config = dict(
    discriminator_arch='preact_resnet',
    model='GAN',
    dataset='crops of objects in photos (Visual Genome)',
    train_examples=123503,
    image_size=32,
    horizontal_flip=True,
    z_dim=128,
    loss='least_squares',
    generator_norm='groupnorm',
    generator_activation='silu',
    generator_weight_standardization=False,
    generator_widths=[32, 64, 64, 64],
    generator_blocks_per_level=1,
    generator_block='plain',
    generator_attention=False,
    generator_upsampling='transposed_conv',
    discriminator_norm='layernorm',
    discriminator_activation='relu',
    discriminator_drop_path=0.05,
    discriminator_depths=[3, 3, 3],
    discriminator_kernel_size=3,
    discriminator_stem='deep',
    discriminator_avg_pool_shortcut=False,
    discriminator_widths=[48, 96, 192],
    instance_noise=0.2,
    consistency_weight=3,
    init='xavier_uniform',
    residual_init='scaled_by_depth',
    optimizer='adamw',
    lr=0.00075,
    beta1=0.5,
    beta2=0.95,
    eps=1e-06,
    ema_decay=0.99,
    steps=14300,
    batch_size=64,
    epochs=7.4,
    lr_schedule='constant',
    warmup_steps=710,
    weight_decay=0.01,
)
Rows from block 4 of the discriminator of a small GAN, named by matrix and row number. Rows with one number belong to one channel. Each number is 50 + 12 x the weight over its row's rms, rounded and kept within 0 to 99. All counts start at 0. After the name is the row's rms in percent of the matrix's.
After each channel's rows are labels from the 100 images, of 14976, where the channel reaches its highest value: "colour at peak" is the nearest of a few named colours to the mean colour under the peak; "peak at" is the part of the image that holds the peak. Only what is clearly more common there than usual is listed. The data: crops of objects in photos (Visual Genome).
# convs0: first 3x3 conv (discriminator.blocks.4.convs.0.weight, 96x96x3x3, each kernel summed), inputs 0-47
# convs1: second 3x3 conv (discriminator.blocks.4.convs.1.weight, 96x96x3x3, transposed, each kernel summed), outputs 0-47

convs0.65 088:59 51 58 62 57 56 61 57 65 65 49 71 57 59 54 62 68 64 61 55 68 57 72 63 61 70 66 58 53 57 50 59 66 54 60 59 65 70 63 65 55 64 62 55 62 65 56 53
convs1.65 093:55 57 46 49 61 50 50 57 58 68 58 69 71 48 53 52 66 87 60 61 65 51 71 59 59 61 50 65 50 54 54 50 82 44 53 52 60 61 59 63 76 67 46 67 50 57 50 61
colour at peak: red
peak at: bottom left

convs0.10 084:71 47 63 71 59 64 66 65 49 58 65 47 55 75 58 68 50 51 64 68 42 66 61 62 63 45 64 65 69 52 65 62 50 65 52 59 52 50 49 57 50 52 60 64 62 51 69 68
convs1.10 080:59 34 65 68 68 54 75 61 23 55 66 45 47 70 53 67 47 44 61 49 52 57 53 65 67 52 65 70 58 55 63 64 36 63 60 55 52 68 70 59 43 53 50 69 70 42 44 60
colour at peak: pink
peak at: top left

convs0.47 102:57 49 70 60 54 66 60 67 69 65 53 43 73 66 46 62 53 60 64 58 52 53 65 58 49 59 57 73 55 57 45 61 55 45 39 73 42 56 49 60 74 62 62 61 61 55 54 64
convs1.47 124:61 55 70 61 34 49 61 56 57 70 54 49 67 73 52 53 54 55 54 44 64 54 66 60 58 49 52 53 44 60 36 62 50 15 50 63 57 53 51 48 64 57 61 54 54 48 52 71
colour at peak: grey
peak at: middle left

convs0.71 080:54 43 61 63 64 51 66 68 53 57 55 43 67 63 55 59 50 51 73 58 45 59 58 62 64 43 60 74 62 62 64 62 42 50 58 72 50 54 40 61 60 54 57 71 64 51 63 70
convs1.71 090:50 40 70 67 52 39 72 67 50 64 51 53 66 74 47 55 59 48 57 33 51 56 59 54 69 43 53 51 47 60 41 69 59 36 63 62 70 57 48 53 59 52 58 57 64 43 49 71
colour at peak: white
peak at: top left; top right

convs0.6 078:68 48 69 67 56 63 62 62 57 61 67 35 62 78 56 63 41 55 55 49 52 66 63 57 57 51 56 66 62 52 62 61 41 53 42 67 38 55 64 53 59 44 63 59 53 59 70 67
convs1.6 086:62 46 68 70 60 46 64 52 22 58 55 40 55 73 34 77 32 36 55 29 70 54 48 72 64 49 61 61 54 44 48 57 48 49 48 58 57 71 70 47 47 53 54 64 71 55 50 56
colour at peak: pink
peak at: top left

convs0.55 085:61 53 54 50 69 62 50 50 47 61 65 55 68 54 66 67 54 72 66 71 59 68 57 70 56 55 53 57 69 47 70 61 51 55 62 53 68 61 64 55 54 68 60 67 52 59 60 67
convs1.55 101:54 52 62 50 69 48 57 60 29 41 67 36 61 51 54 72 29 42 65 69 55 58 43 66 48 48 63 76 63 58 63 61 35 73 53 70 26 64 62 61 48 50 61 77 60 54 49 57
colour at peak: brown
peak at: top right

convs0.12 086:63 53 65 53 64 64 58 52 57 58 67 49 66 62 49 76 56 62 67 70 55 57 59 73 57 67 55 70 73 52 62 56 51 54 52 60 46 61 44 65 58 64 60 72 49 54 62 57
convs1.12 107:55 31 73 59 63 47 64 55 40 41 66 38 67 67 51 73 52 53 61 50 44 67 35 61 62 37 57 68 60 50 60 57 53 58 63 58 57 63 61 51 67 49 62 73 72 42 56 52
colour at peak: grey
peak at: top right; top centre

convs0.38 074:62 54 61 70 54 69 57 62 52 59 71 41 58 73 63 59 54 60 56 57 58 60 58 61 72 49 53 65 70 49 62 62 50 58 50 66 47 61 60 53 45 43 57 66 54 59 69 66
convs1.38 075:63 41 69 68 67 50 73 57 19 53 63 37 58 67 40 73 33 28 58 34 56 50 51 70 61 44 66 63 62 54 56 54 46 57 69 51 59 69 68 56 37 48 62 68 64 49 48 58
colour at peak: pink
peak at: top left

convs0.21 088:64 54 61 74 53 64 64 65 54 61 68 52 62 67 63 62 60 55 56 58 62 60 58 68 68 70 61 54 62 64 48 56 47 54 46 61 51 69 59 62 51 54 63 59 57 65 74 61
convs1.21 088:65 52 63 68 50 55 63 63 45 59 64 31 66 58 45 58 47 62 41 53 57 57 65 60 71 48 49 53 51 40 37 55 47 57 62 47 64 68 81 51 43 42 54 47 65 62 72 61
colour at peak: black
peak at: top right; top left

convs0.88 082:67 51 67 70 51 65 73 69 42 49 69 44 60 73 62 58 52 49 56 48 55 62 47 49 70 54 51 57 67 55 62 53 48 63 53 66 45 53 57 54 46 45 64 67 59 56 86 60
convs1.88 096:73 39 68 69 58 50 74 60 29 46 62 36 56 67 38 62 43 35 46 27 57 64 44 64 69 44 61 55 56 47 45 55 47 52 66 52 55 70 77 53 32 48 55 61 66 57 61 59
colour at peak: white
peak at: top left

convs0.33 097:57 55 66 50 53 52 53 59 71 83 46 61 66 61 51 58 57 63 55 61 69 57 78 56 55 65 51 57 48 56 54 60 65 50 43 67 55 63 62 59 60 61 58 47 57 66 57 56
convs1.33 106:59 76 46 46 46 43 46 55 69 80 52 65 68 48 51 49 50 70 55 61 71 49 84 53 50 50 41 62 53 51 43 55 69 41 53 66 56 59 53 50 69 62 55 61 49 58 46 61
colour at peak: black
peak at: middle right; top right

convs0.69 091:66 52 50 57 61 58 71 64 48 48 57 47 64 58 62 59 49 57 65 62 55 68 50 53 74 65 56 63 68 64 56 61 51 69 73 58 61 58 49 67 62 67 59 79 71 56 63 61
convs1.69 098:65 23 51 57 56 66 72 71 34 45 61 45 63 58 61 46 62 52 57 37 43 66 44 51 68 43 76 51 50 50 43 60 62 44 75 58 73 47 60 65 41 48 59 52 71 34 62 62
colour at peak: brown
peak at: middle left; top left

convs0.58 093:58 56 64 51 48 52 62 57 68 76 46 62 60 58 47 56 59 65 53 52 73 57 77 63 53 63 59 58 49 56 40 62 67 45 52 62 60 70 60 58 62 67 56 51 57 64 45 53
convs1.58 100:53 63 43 36 51 48 50 64 65 79 62 64 70 42 57 50 57 77 58 61 70 54 77 58 55 57 45 57 57 52 58 60 65 41 50 64 49 56 59 59 71 65 51 62 48 55 42 64
colour at peak: red
peak at: bottom left

convs0.45 112:68 61 65 69 56 69 57 54 52 65 70 56 47 65 60 62 59 61 47 48 71 57 68 63 64 68 65 43 57 63 54 53 51 61 52 53 59 66 76 60 41 49 54 44 58 69 69 50
convs1.45 115:71 69 46 59 44 71 45 47 41 56 71 45 43 41 55 62 41 59 47 62 69 50 57 71 58 71 48 51 52 32 46 43 44 54 40 48 32 78 87 44 39 43 50 45 53 65 63 38
colour at peak: red
peak at: top left

convs0.52 095:57 58 54 50 63 66 47 49 40 58 68 59 65 50 69 69 57 69 65 76 56 64 48 71 51 54 56 66 76 50 70 56 56 62 65 56 65 56 59 57 54 64 61 66 56 54 54 61
convs1.52 113:51 42 65 55 69 50 61 58 26 28 60 38 60 61 57 71 44 48 67 63 46 62 29 62 53 45 61 77 62 57 66 56 42 68 54 67 38 59 59 60 50 51 60 77 61 45 53 52
colour at peak: grey
peak at: top centre; top right

convs0.66 095:62 67 65 63 63 64 54 53 57 75 54 66 55 58 61 57 63 63 54 45 79 52 73 62 51 68 57 47 46 64 52 62 72 55 59 55 72 66 70 58 49 63 56 45 49 62 56 58
convs1.66 110:50 81 43 43 45 55 41 52 60 69 63 65 46 37 58 56 47 66 56 64 80 42 70 64 52 63 41 54 53 50 54 44 54 41 41 42 40 70 72 48 60 47 45 58 52 67 56 44
colour at peak: red
peak at: middle left

convs0.87 088:61 52 69 67 42 58 63 60 55 58 55 57 58 67 56 61 62 52 58 40 64 58 58 65 68 65 63 59 43 54 34 66 59 48 55 68 70 70 70 62 54 69 63 55 58 62 59 64
convs1.87 097:65 56 57 50 52 59 56 62 67 65 63 60 59 64 59 59 74 76 46 74 64 52 65 64 62 72 36 54 52 55 60 64 64 43 48 63 50 63 75 66 59 59 55 50 52 50 49 61
colour at peak: blue
peak at: bottom left

convs0.3 074:69 54 69 65 51 70 69 66 42 56 63 37 64 71 61 59 42 58 55 54 55 66 48 50 71 59 52 62 65 56 61 56 42 54 50 70 49 55 52 53 43 47 66 63 50 63 80 68
convs1.3 085:73 36 69 64 60 48 75 57 29 59 60 42 60 70 42 68 55 41 48 19 64 62 52 70 66 42 64 65 50 51 43 55 58 44 71 57 53 65 74 68 47 54 54 61 67 51 50 52
colour at peak: white
peak at: bottom left; top left

convs0.79 093:62 47 66 57 65 58 59 64 69 60 56 49 66 63 52 58 54 55 70 58 46 53 63 54 57 58 53 72 60 58 51 62 49 45 50 73 41 55 53 65 67 62 59 66 63 56 59 65
convs1.79 104:54 40 65 63 54 40 66 61 56 72 51 50 62 74 51 64 52 55 53 41 63 57 68 62 69 45 57 63 51 61 51 66 46 42 60 59 68 59 49 55 60 62 49 68 67 42 43 70
colour at peak: white
peak at: top left