{"model": "GAN", "dataset": "crops of objects in photos (Visual Genome)", "train_examples": 123503, "image_size": 32, "horizontal_flip": true, "z_dim": 128, "loss": "least_squares", "generator_norm": "groupnorm", "generator_activation": "silu", "generator_weight_standardization": false, "generator_widths": [32, 64, 64, 64], "generator_blocks_per_level": 1, "generator_block": "plain", "generator_attention": false, "generator_upsampling": "transposed_conv", "discriminator_arch": "preact_resnet", "discriminator_norm": "layernorm", "discriminator_activation": "relu", "discriminator_drop_path": 0.05, "discriminator_depths": [3, 3, 3], "discriminator_kernel_size": 3, "discriminator_stem": "deep", "discriminator_avg_pool_shortcut": false, "discriminator_widths": [48, 96, 192], "instance_noise": 0.2, "consistency_weight": 3, "init": "xavier_uniform", "residual_init": "scaled_by_depth", "optimizer": "adamw", "lr": 0.00075, "beta1": 0.5, "beta2": 0.95, "eps": 1e-06, "ema_decay": 0.99, "steps": 14300, "batch_size": 64, "epochs": 7.4, "lr_schedule": "constant", "warmup_steps": 710, "weight_decay": 0.01}
Rows from block 3 of the discriminator of a small GAN, named by matrix and row number. Rows with one number belong to one channel. Each number is 500 + 40 x the weight over its row's rms, rounded and kept within 0 to 999. All counts start at 0. Numbers have three digits each.
Before each channel's rows are labels from the 100 images, of 14976, where the channel reaches its highest value: "place" is the part of the image that holds the peak. Only what is clearly more common there than usual is listed. The data: crops of objects in photos (Visual Genome).
# convs0: first 3x3 conv, stride 2 (discriminator.blocks.3.convs.0.weight, 96x48x3x3, each kernel summed), inputs 0-47
# convs1: second 3x3 conv (discriminator.blocks.3.convs.1.weight, 96x96x3x3, transposed, each kernel summed), outputs 0-95

place: bottom left; bottom right
convs0.0:551533566469516483490549532488561508567561559487514510504524539523559483558542540486571538527539536531578515547514512555550552530525487455543527
convs1.0:508532497475493531473470525536519545561472526530519583528550529469525540469597517532529543519483580501519510490493490570578573496522471531496478515533512531471588514508546526475533478547527512525567585463570543491555554524492469502492496536549570490474526482551481590492500509544576512578

place: top left
convs0.85:536548541476531542529547520556478499503565531553591512545567527514578538549488520507476535501513474455499483540534475510557538448564484513575470
convs1.85:555522541557444571527488465521552475515534520544465536431504573518524564530565533473480502484495464498472512474559580504477509489471511576574487511494517541484570535578521510472477517438487456539582494504525525526558559544538506539516493498494522458542561591538514565569487514513502564499

place: middle left
convs0.23:496500530510558593558493493567491552492514498561545570539568504568543510506498513575458544521530490525460540536511540522487506525516553570542522
convs1.23:560469525595508510589559473459550477502574477505498463518432448556464498564488520525515510481539478489525525520507523533455479545536545479556542466466524460527463502585486520545460497523455512490454487561501559551445467510528546547526575510495498516552518546450490425570522489533457566443

place: bottom right
convs0.43:529575516518535513493563571513455546497587571527534546540507521524523512558561536518510470525553476539506433527544520564522479491505514495555563
convs1.43:522528555554464546523522546590516495514565512530510519490496586517570533513532472504492517464540498439454546499555535517508526515508501542510555546470509589541558598496530543533467542508459477521572517530552511554564547575563537557557508528514509476490539554515563566510465492517516491510

place: bottom left; bottom centre
convs0.74:514514535583550528545488507548512591524459509522500510558551565566535478503507573502531469533513575528519487525541524531556511561464549547501518
convs1.74:487481470492508564516571527489487558525489581436569540513508483498499447508545586480486559503557553546577527584472534571492535515482520458488524557466490508552486517501522467552506559489521553560491526547531559468510515481475522441472490556524525590479515516492534443475515604551524521505

place: middle left; bottom left
convs0.13:476496497584527549566500492549506583513472500518480513567557500541515488488513568517494513548502551540526515512538538511536505586444564586473521
convs1.13:521430487518500508584607501470498535521513516464529517534453456523493469545517547504502539447588524500564522576470513574456522551504550446480535521464498478555473510531514490590470550489473550508443490573506568487480480486495568497508506563532519562517510485456550401515521545526483530475

place: middle left
convs0.10:501513508548496533555489534592490563476490517531530510601559538568521488528499579498516470544517512539523469515510539524533491550458584562514527
convs1.10:493474512501508548532601555506499553502513550449557513493498498518527462539560546457497562502592548505546544594479512557480509528448525483508558574457503508570496547527529493582496595453486535542486482547518537468496513538515568499498490549508499559499556530504582467498509561542508522496

place: top right
convs0.78:562541506508526479506566538493595554574539504518506511518496574500509559532547533522555541550520590489491549529555493516540558507541503483514530
convs1.78:476496487470589534450454502517556515518461552577523532576565539460503569458529511591572488554461526535504494474537523513516541495584469541469437509565490533436546461495511489453571457556556482537545545459504493528557511487481452473499488488515515510481468489514463550498578546524540519536

place: middle right
convs0.90:555522526489504530555581583558522509504550529497522532497507496503525497568553496544532542566577512558557537498482513555539495543521519500547572
convs1.90:482495552482482495513512523575482497548529442554501568543490552499552557497525464529509535440543523420500533519549486508559554508566524532493523531494519560495569565484543563523495541575444508460562519507554500544577481568560527559546531536548563506509482468519530556505465462493542459539

place: bottom right
convs0.17:529570492550499524511508540496498552533524564554488462561536528533525512522599571511479482512509521605574462527531488516579498513507522514466485
convs1.17:463550517478487547464525561565464576488471518510586572450527556463539505485531557485458568512538590483511527538519483545562544477471520498462520572478488563531512525461540518509489548443490504542558510503536543486567541532497507477574479542503542537491515488499549553455458486493573466583

place: middle left
convs0.58:494511518526517530551499542568468561444503504550492497595570531542493502521507580494485465552505491499486469509494554535526461542469598570513546
convs1.58:522479524522493517556590544527488545514538526441541508502478491524531446543527560458483570458592535489535548581481504561471512540460548459512559556451505523578497548515534513583464588476459550509457480556528547483504481540532574513540496547500500550520510525477578468502507533531495517488

place: top left
convs0.66:572527532537501474528522535540586514593509513474497470487462529499510510540539563463587506545489584549541549523501540521561535554506501524506520
convs1.66:483526466440525521439470509527491564542445535493575576520560522436524501466556519492519530553480586544541483543496526548542581477498449531460481539541499525464546488462528483468543496521542542531526555460518518455540545497456455461470473527548569545447536492520472536479524538508587469584

place: middle left
convs0.37:528519522528541508515559585532498515481571540512502522522518501513552500560570502537547524546529514549552515500497548572536506574513541484522605
convs1.37:481490565516505478529539527572476508550549482522495542518483544520561524494505469541500534475558523417498575505525455501540552515549514502483553532483516551533561574467552563554491536564463506462528542542563497549559506573574561572556537499519531484510443498518537551462480470502540441542

place: middle left; bottom left
convs0.16:529511518555512525516518564549475512499532529525478504552545542515517500546556558520573463528482487535533500539471581554564486551494574550498589
convs1.16:477511548492490532543577549566456546564526539454540518516507484536557469524524536494489547482584509475559572531474444531512518570501542482468573533480534522562512561443536558588510559540491544521479520558572522496505523567563565530543520528503508553518497465495556484465482542521509490513

place: top right
convs0.38:526551528495518509505545563515454516473599583511579543562519524540512512574554518535508503537536487550542473534512489564509478506521503454548551
convs1.38:531517565548395536516515540565529497528561477534494498459496575511560538501515491467466518450524515452459549482545511500524513526468496561540545522458538555521537597501507564511468547484458465519556507518562508542543531577577544555545494500507507469506518531537548553528402468526519477529

place: top centre
convs0.94:522511496568530512546502491561568565594492503543477523519513528546497559488535553528550509511463589541550539505537526516561528554504551540484513
convs1.94:468483458447550534496513502478494545518449561461582566531533501471478469496548556502524543549509582565579488578456534585538552490517492509440479529538485489491484480474511497489538481522543556545508553504511546450512538471464484447469495553549564576456562496510457494467521568529560499546

place: top left; bottom left
convs0.92:483563500490513549548523516513473562494539599522529489612522503493508527545501600515419528534497473502511493543520522499559448501523542516515545
convs1.92:501584533549425540529529546556504522494547499524516513482510603525583529527536519474462508476546517511513531518568564523465476498464520553565538556469531590552531542518523502514478557440482498512584494513513527493577524559531539511542481541497502519512561570518573557524451466489516522519

place: middle left; top left
convs0.27:501505531509544552568512520573471546455510499553547522598576522550521536509487561534438489536528466518476485520510532525506495547481565572541527
convs1.27:528445511562484541576580528508507511506549497463548507497429482544522486563524554474489553462579528475525532572490519559468511533471541489538566527432513509566495540550516510573433577465434540530471476559508564499490511540517573522521512556511499554516489546460555459524495508540501545488

place: middle left
convs0.19:509507535508545548551510509553470547462513494546536516594597519539531527496491564555452495532502483490489491510512563523528489552503586571548533
convs1.19:548476505557479561577576522513522505491546507451572531513446480541531476554528541474477525453577519472540547554503555542456501530467536483540558531437514502566502535535517484568452573482450533547456508574505552501493497533510565490515513563505494554526514575444561464522501522553492538480

place: top left
convs0.81:480482525556567577567503485551514575521498519542542548558556495578539504495506533575461526520517514536487509541558505510514507559482550568510512
convs1.81:555446510577502511580568485443525494513555483487509472520393466552458493566489526511506516444556495481546519543496527528460495545517543458562533489436508478525444513565492523558442510508436515479464492569525557517448463498532534528526552549493502550525501523427497423536525494545465547447

place: top left; top centre
convs0.83:521561518497525546533508504540514531530512567517527521541524552535558521546516588535440541502491493464503559555581519531599546510531555513512506
convs1.83:536575518498491595523517557565516565512493516551533497524538554475569592502592603531509516517529509540520482469550598567488532487505512508478491559532494579522562502559538506507501546466491515516555499518511563501574536504502501488529501487537518517491547550560541544493520522486511558499

place: bottom right
convs0.95:497555501483472466466547573513485548533575563573550466553523541503521533567566496451481452531482480537505422527531527535546509479541520493530540
convs1.95:565512538549431542530515529571528501513531517538504491465498573531572543519509518469468499481513480470461536476566571501483487540479504584561512520465561568537547557556502538519485536479484492549570523501528509531566539562532510541518514507484480473528552598526543574575436524548494520483

place: bottom left; middle left
convs0.50:535542530536579564541544508519467594519524516554541502587551503541527539524484584516473479531533489510516480488564517502548490541464536563499508
convs1.50:547483532582461554596560485488543511510554532505545537505454550539500529574547570504477541429548492480510483557508552564431505525513564510523555521450505543535513538542524514529441550471422515523533506540507580518502510526518548519526522567531477558494511529466548496543500542566496543496

place: top left
convs0.79:539555535475528544534540503511517495504542530543584520543527559539571543533459537506501544509513493429488506542522514509555539442589497532585494
convs1.79:553553528535466563519483473536555476538536505572444515465496597517529560532546523511508495485485471510485498476584598503471502503515516561579478517509521570502554512575524516474495510489496460543571510476529530536575544544532482541514522483501504476542570578561519556585510520501483555504

place: bottom centre
convs0.65:561548546505519526548484525561513529502532572526541513573559547569572463515484554546545494517554490542534511541485516533541505511508553532573518
convs1.65:506524544514477527509533589538501552520502489465562540465468530513562462500564470441487528475510597471458560557528546489530510522477498505565542573478559550528480554530513550539464565458467479529508521486562492491530517538537519499470497533508527515547597583525572504529446478554548498563

place: middle right; top right
convs0.44:499528505515509504529503531543560537589538592518510515530499527568520500536555581494542505528448578559562515578500511515545530545499506489499528
convs1.44:461572474478510513468502539570482569545462518465571600497530532473572468508518512477501540514490597503544506552500523542574568485502501525501472553506486565523522500455539484484510512519511550516542547462535512452561526507468468461480507563534569546478550520531534542493491499499595468601

place: top centre; top left
convs0.70:546532539498531533515538516532530505550530534538568535537523551529567574509461517531525561468552493460485554570532481513519560462589488531546497
convs1.70:550545517550503572515483500521575457507539532592480522520544574510517586519526524568528448509483427526466486462579596495490474516554543545553472470538500549479528494565494526461529500485514441545546509485508504548554545501509473507510542481497486473554553551533520539581543518489463555459

place: bottom left
convs0.15:509483536592507554557460507561502558561480509527466524545542496564504497492514570510541460534492560544535512530504553524541488569477555572482525
convs1.15:493449480497528569535580503457491567518480564430569538532526445508475450529538571500508550518564564548577498581441506579524523532504529459477519538482493462537470494506502500559528515516531554551447518549509582464470523463487533473490518538525530581472507486496521442472518568542523514515

place: bottom right
convs0.72:566576545482520487510574544499558550513579533526480495524535553489539559522557582494536516549572517527551506510495495524538560485530481517537515
convs1.72:515520504499512487475473522548525502494497509549496609494545584485532559482552480547518543522498537477484516482565533538558577458557506540493509529555468575485589508488545496497513457535531475481588538476494527522592507531509495515534502509556565417498509469522469571489499476504590491580

place: middle left; bottom left
convs0.51:549554529492516490515528578539479489495571559511553539567526508533532501563548520528529526570564482535556490527496523551515477513531532472558584
convs1.51:519524560526411498522542543565498503533549474516474499459485574516562527509519480469459510443551511433487570512545524486535509518479514557535551538451530552536546585502522552545465559488453481502557499516567494517559523580578547556528483507495501489522517537540559551523413469494527474531

place: bottom left
convs0.21:538529500519489519532489559577478546492525545526522482586572536547544505570504560491535477539506478520520485521490554534549471559483588549518553
convs1.21:530473534504490533537584564548503560526513528472552527491491508520555504540578532477502569493591554460535563570485501540492512557460534503531566557471539515560550548545532530591488575481472538535496489553562541486531538561539569524522502533504508550518511516517575508518493518529509531500

place: top right; top centre
convs0.47:537566504477517496469546527518606572554534524514505481508481579487534580534520547523536533557527547494506530550524512540562571491541505500503529
convs1.47:489518477479586510441439540542535520511478524580518552554544561460529580458544490581556492535449526538483470461551541508524539468584476537501459521570457570459553474512516486443557466547533471511566540449498485525576495510474441496489521497521516491494513516530500564515559521491547519538

place: middle left
convs0.82:506529539522529557557539473535527549544507512578546500553556558542563554493455539543466547489518497484508514555522563502533580515523548553513468
convs1.82:586489483587516559581539504485572508458544538533545518510483520565496532549544560526547511490525502538528490547520586551475506512492542510559510514515498496543490488594493462530509528475502517558507507551473566492497499498471521498501567534524489550547567573479523473552550560578482577459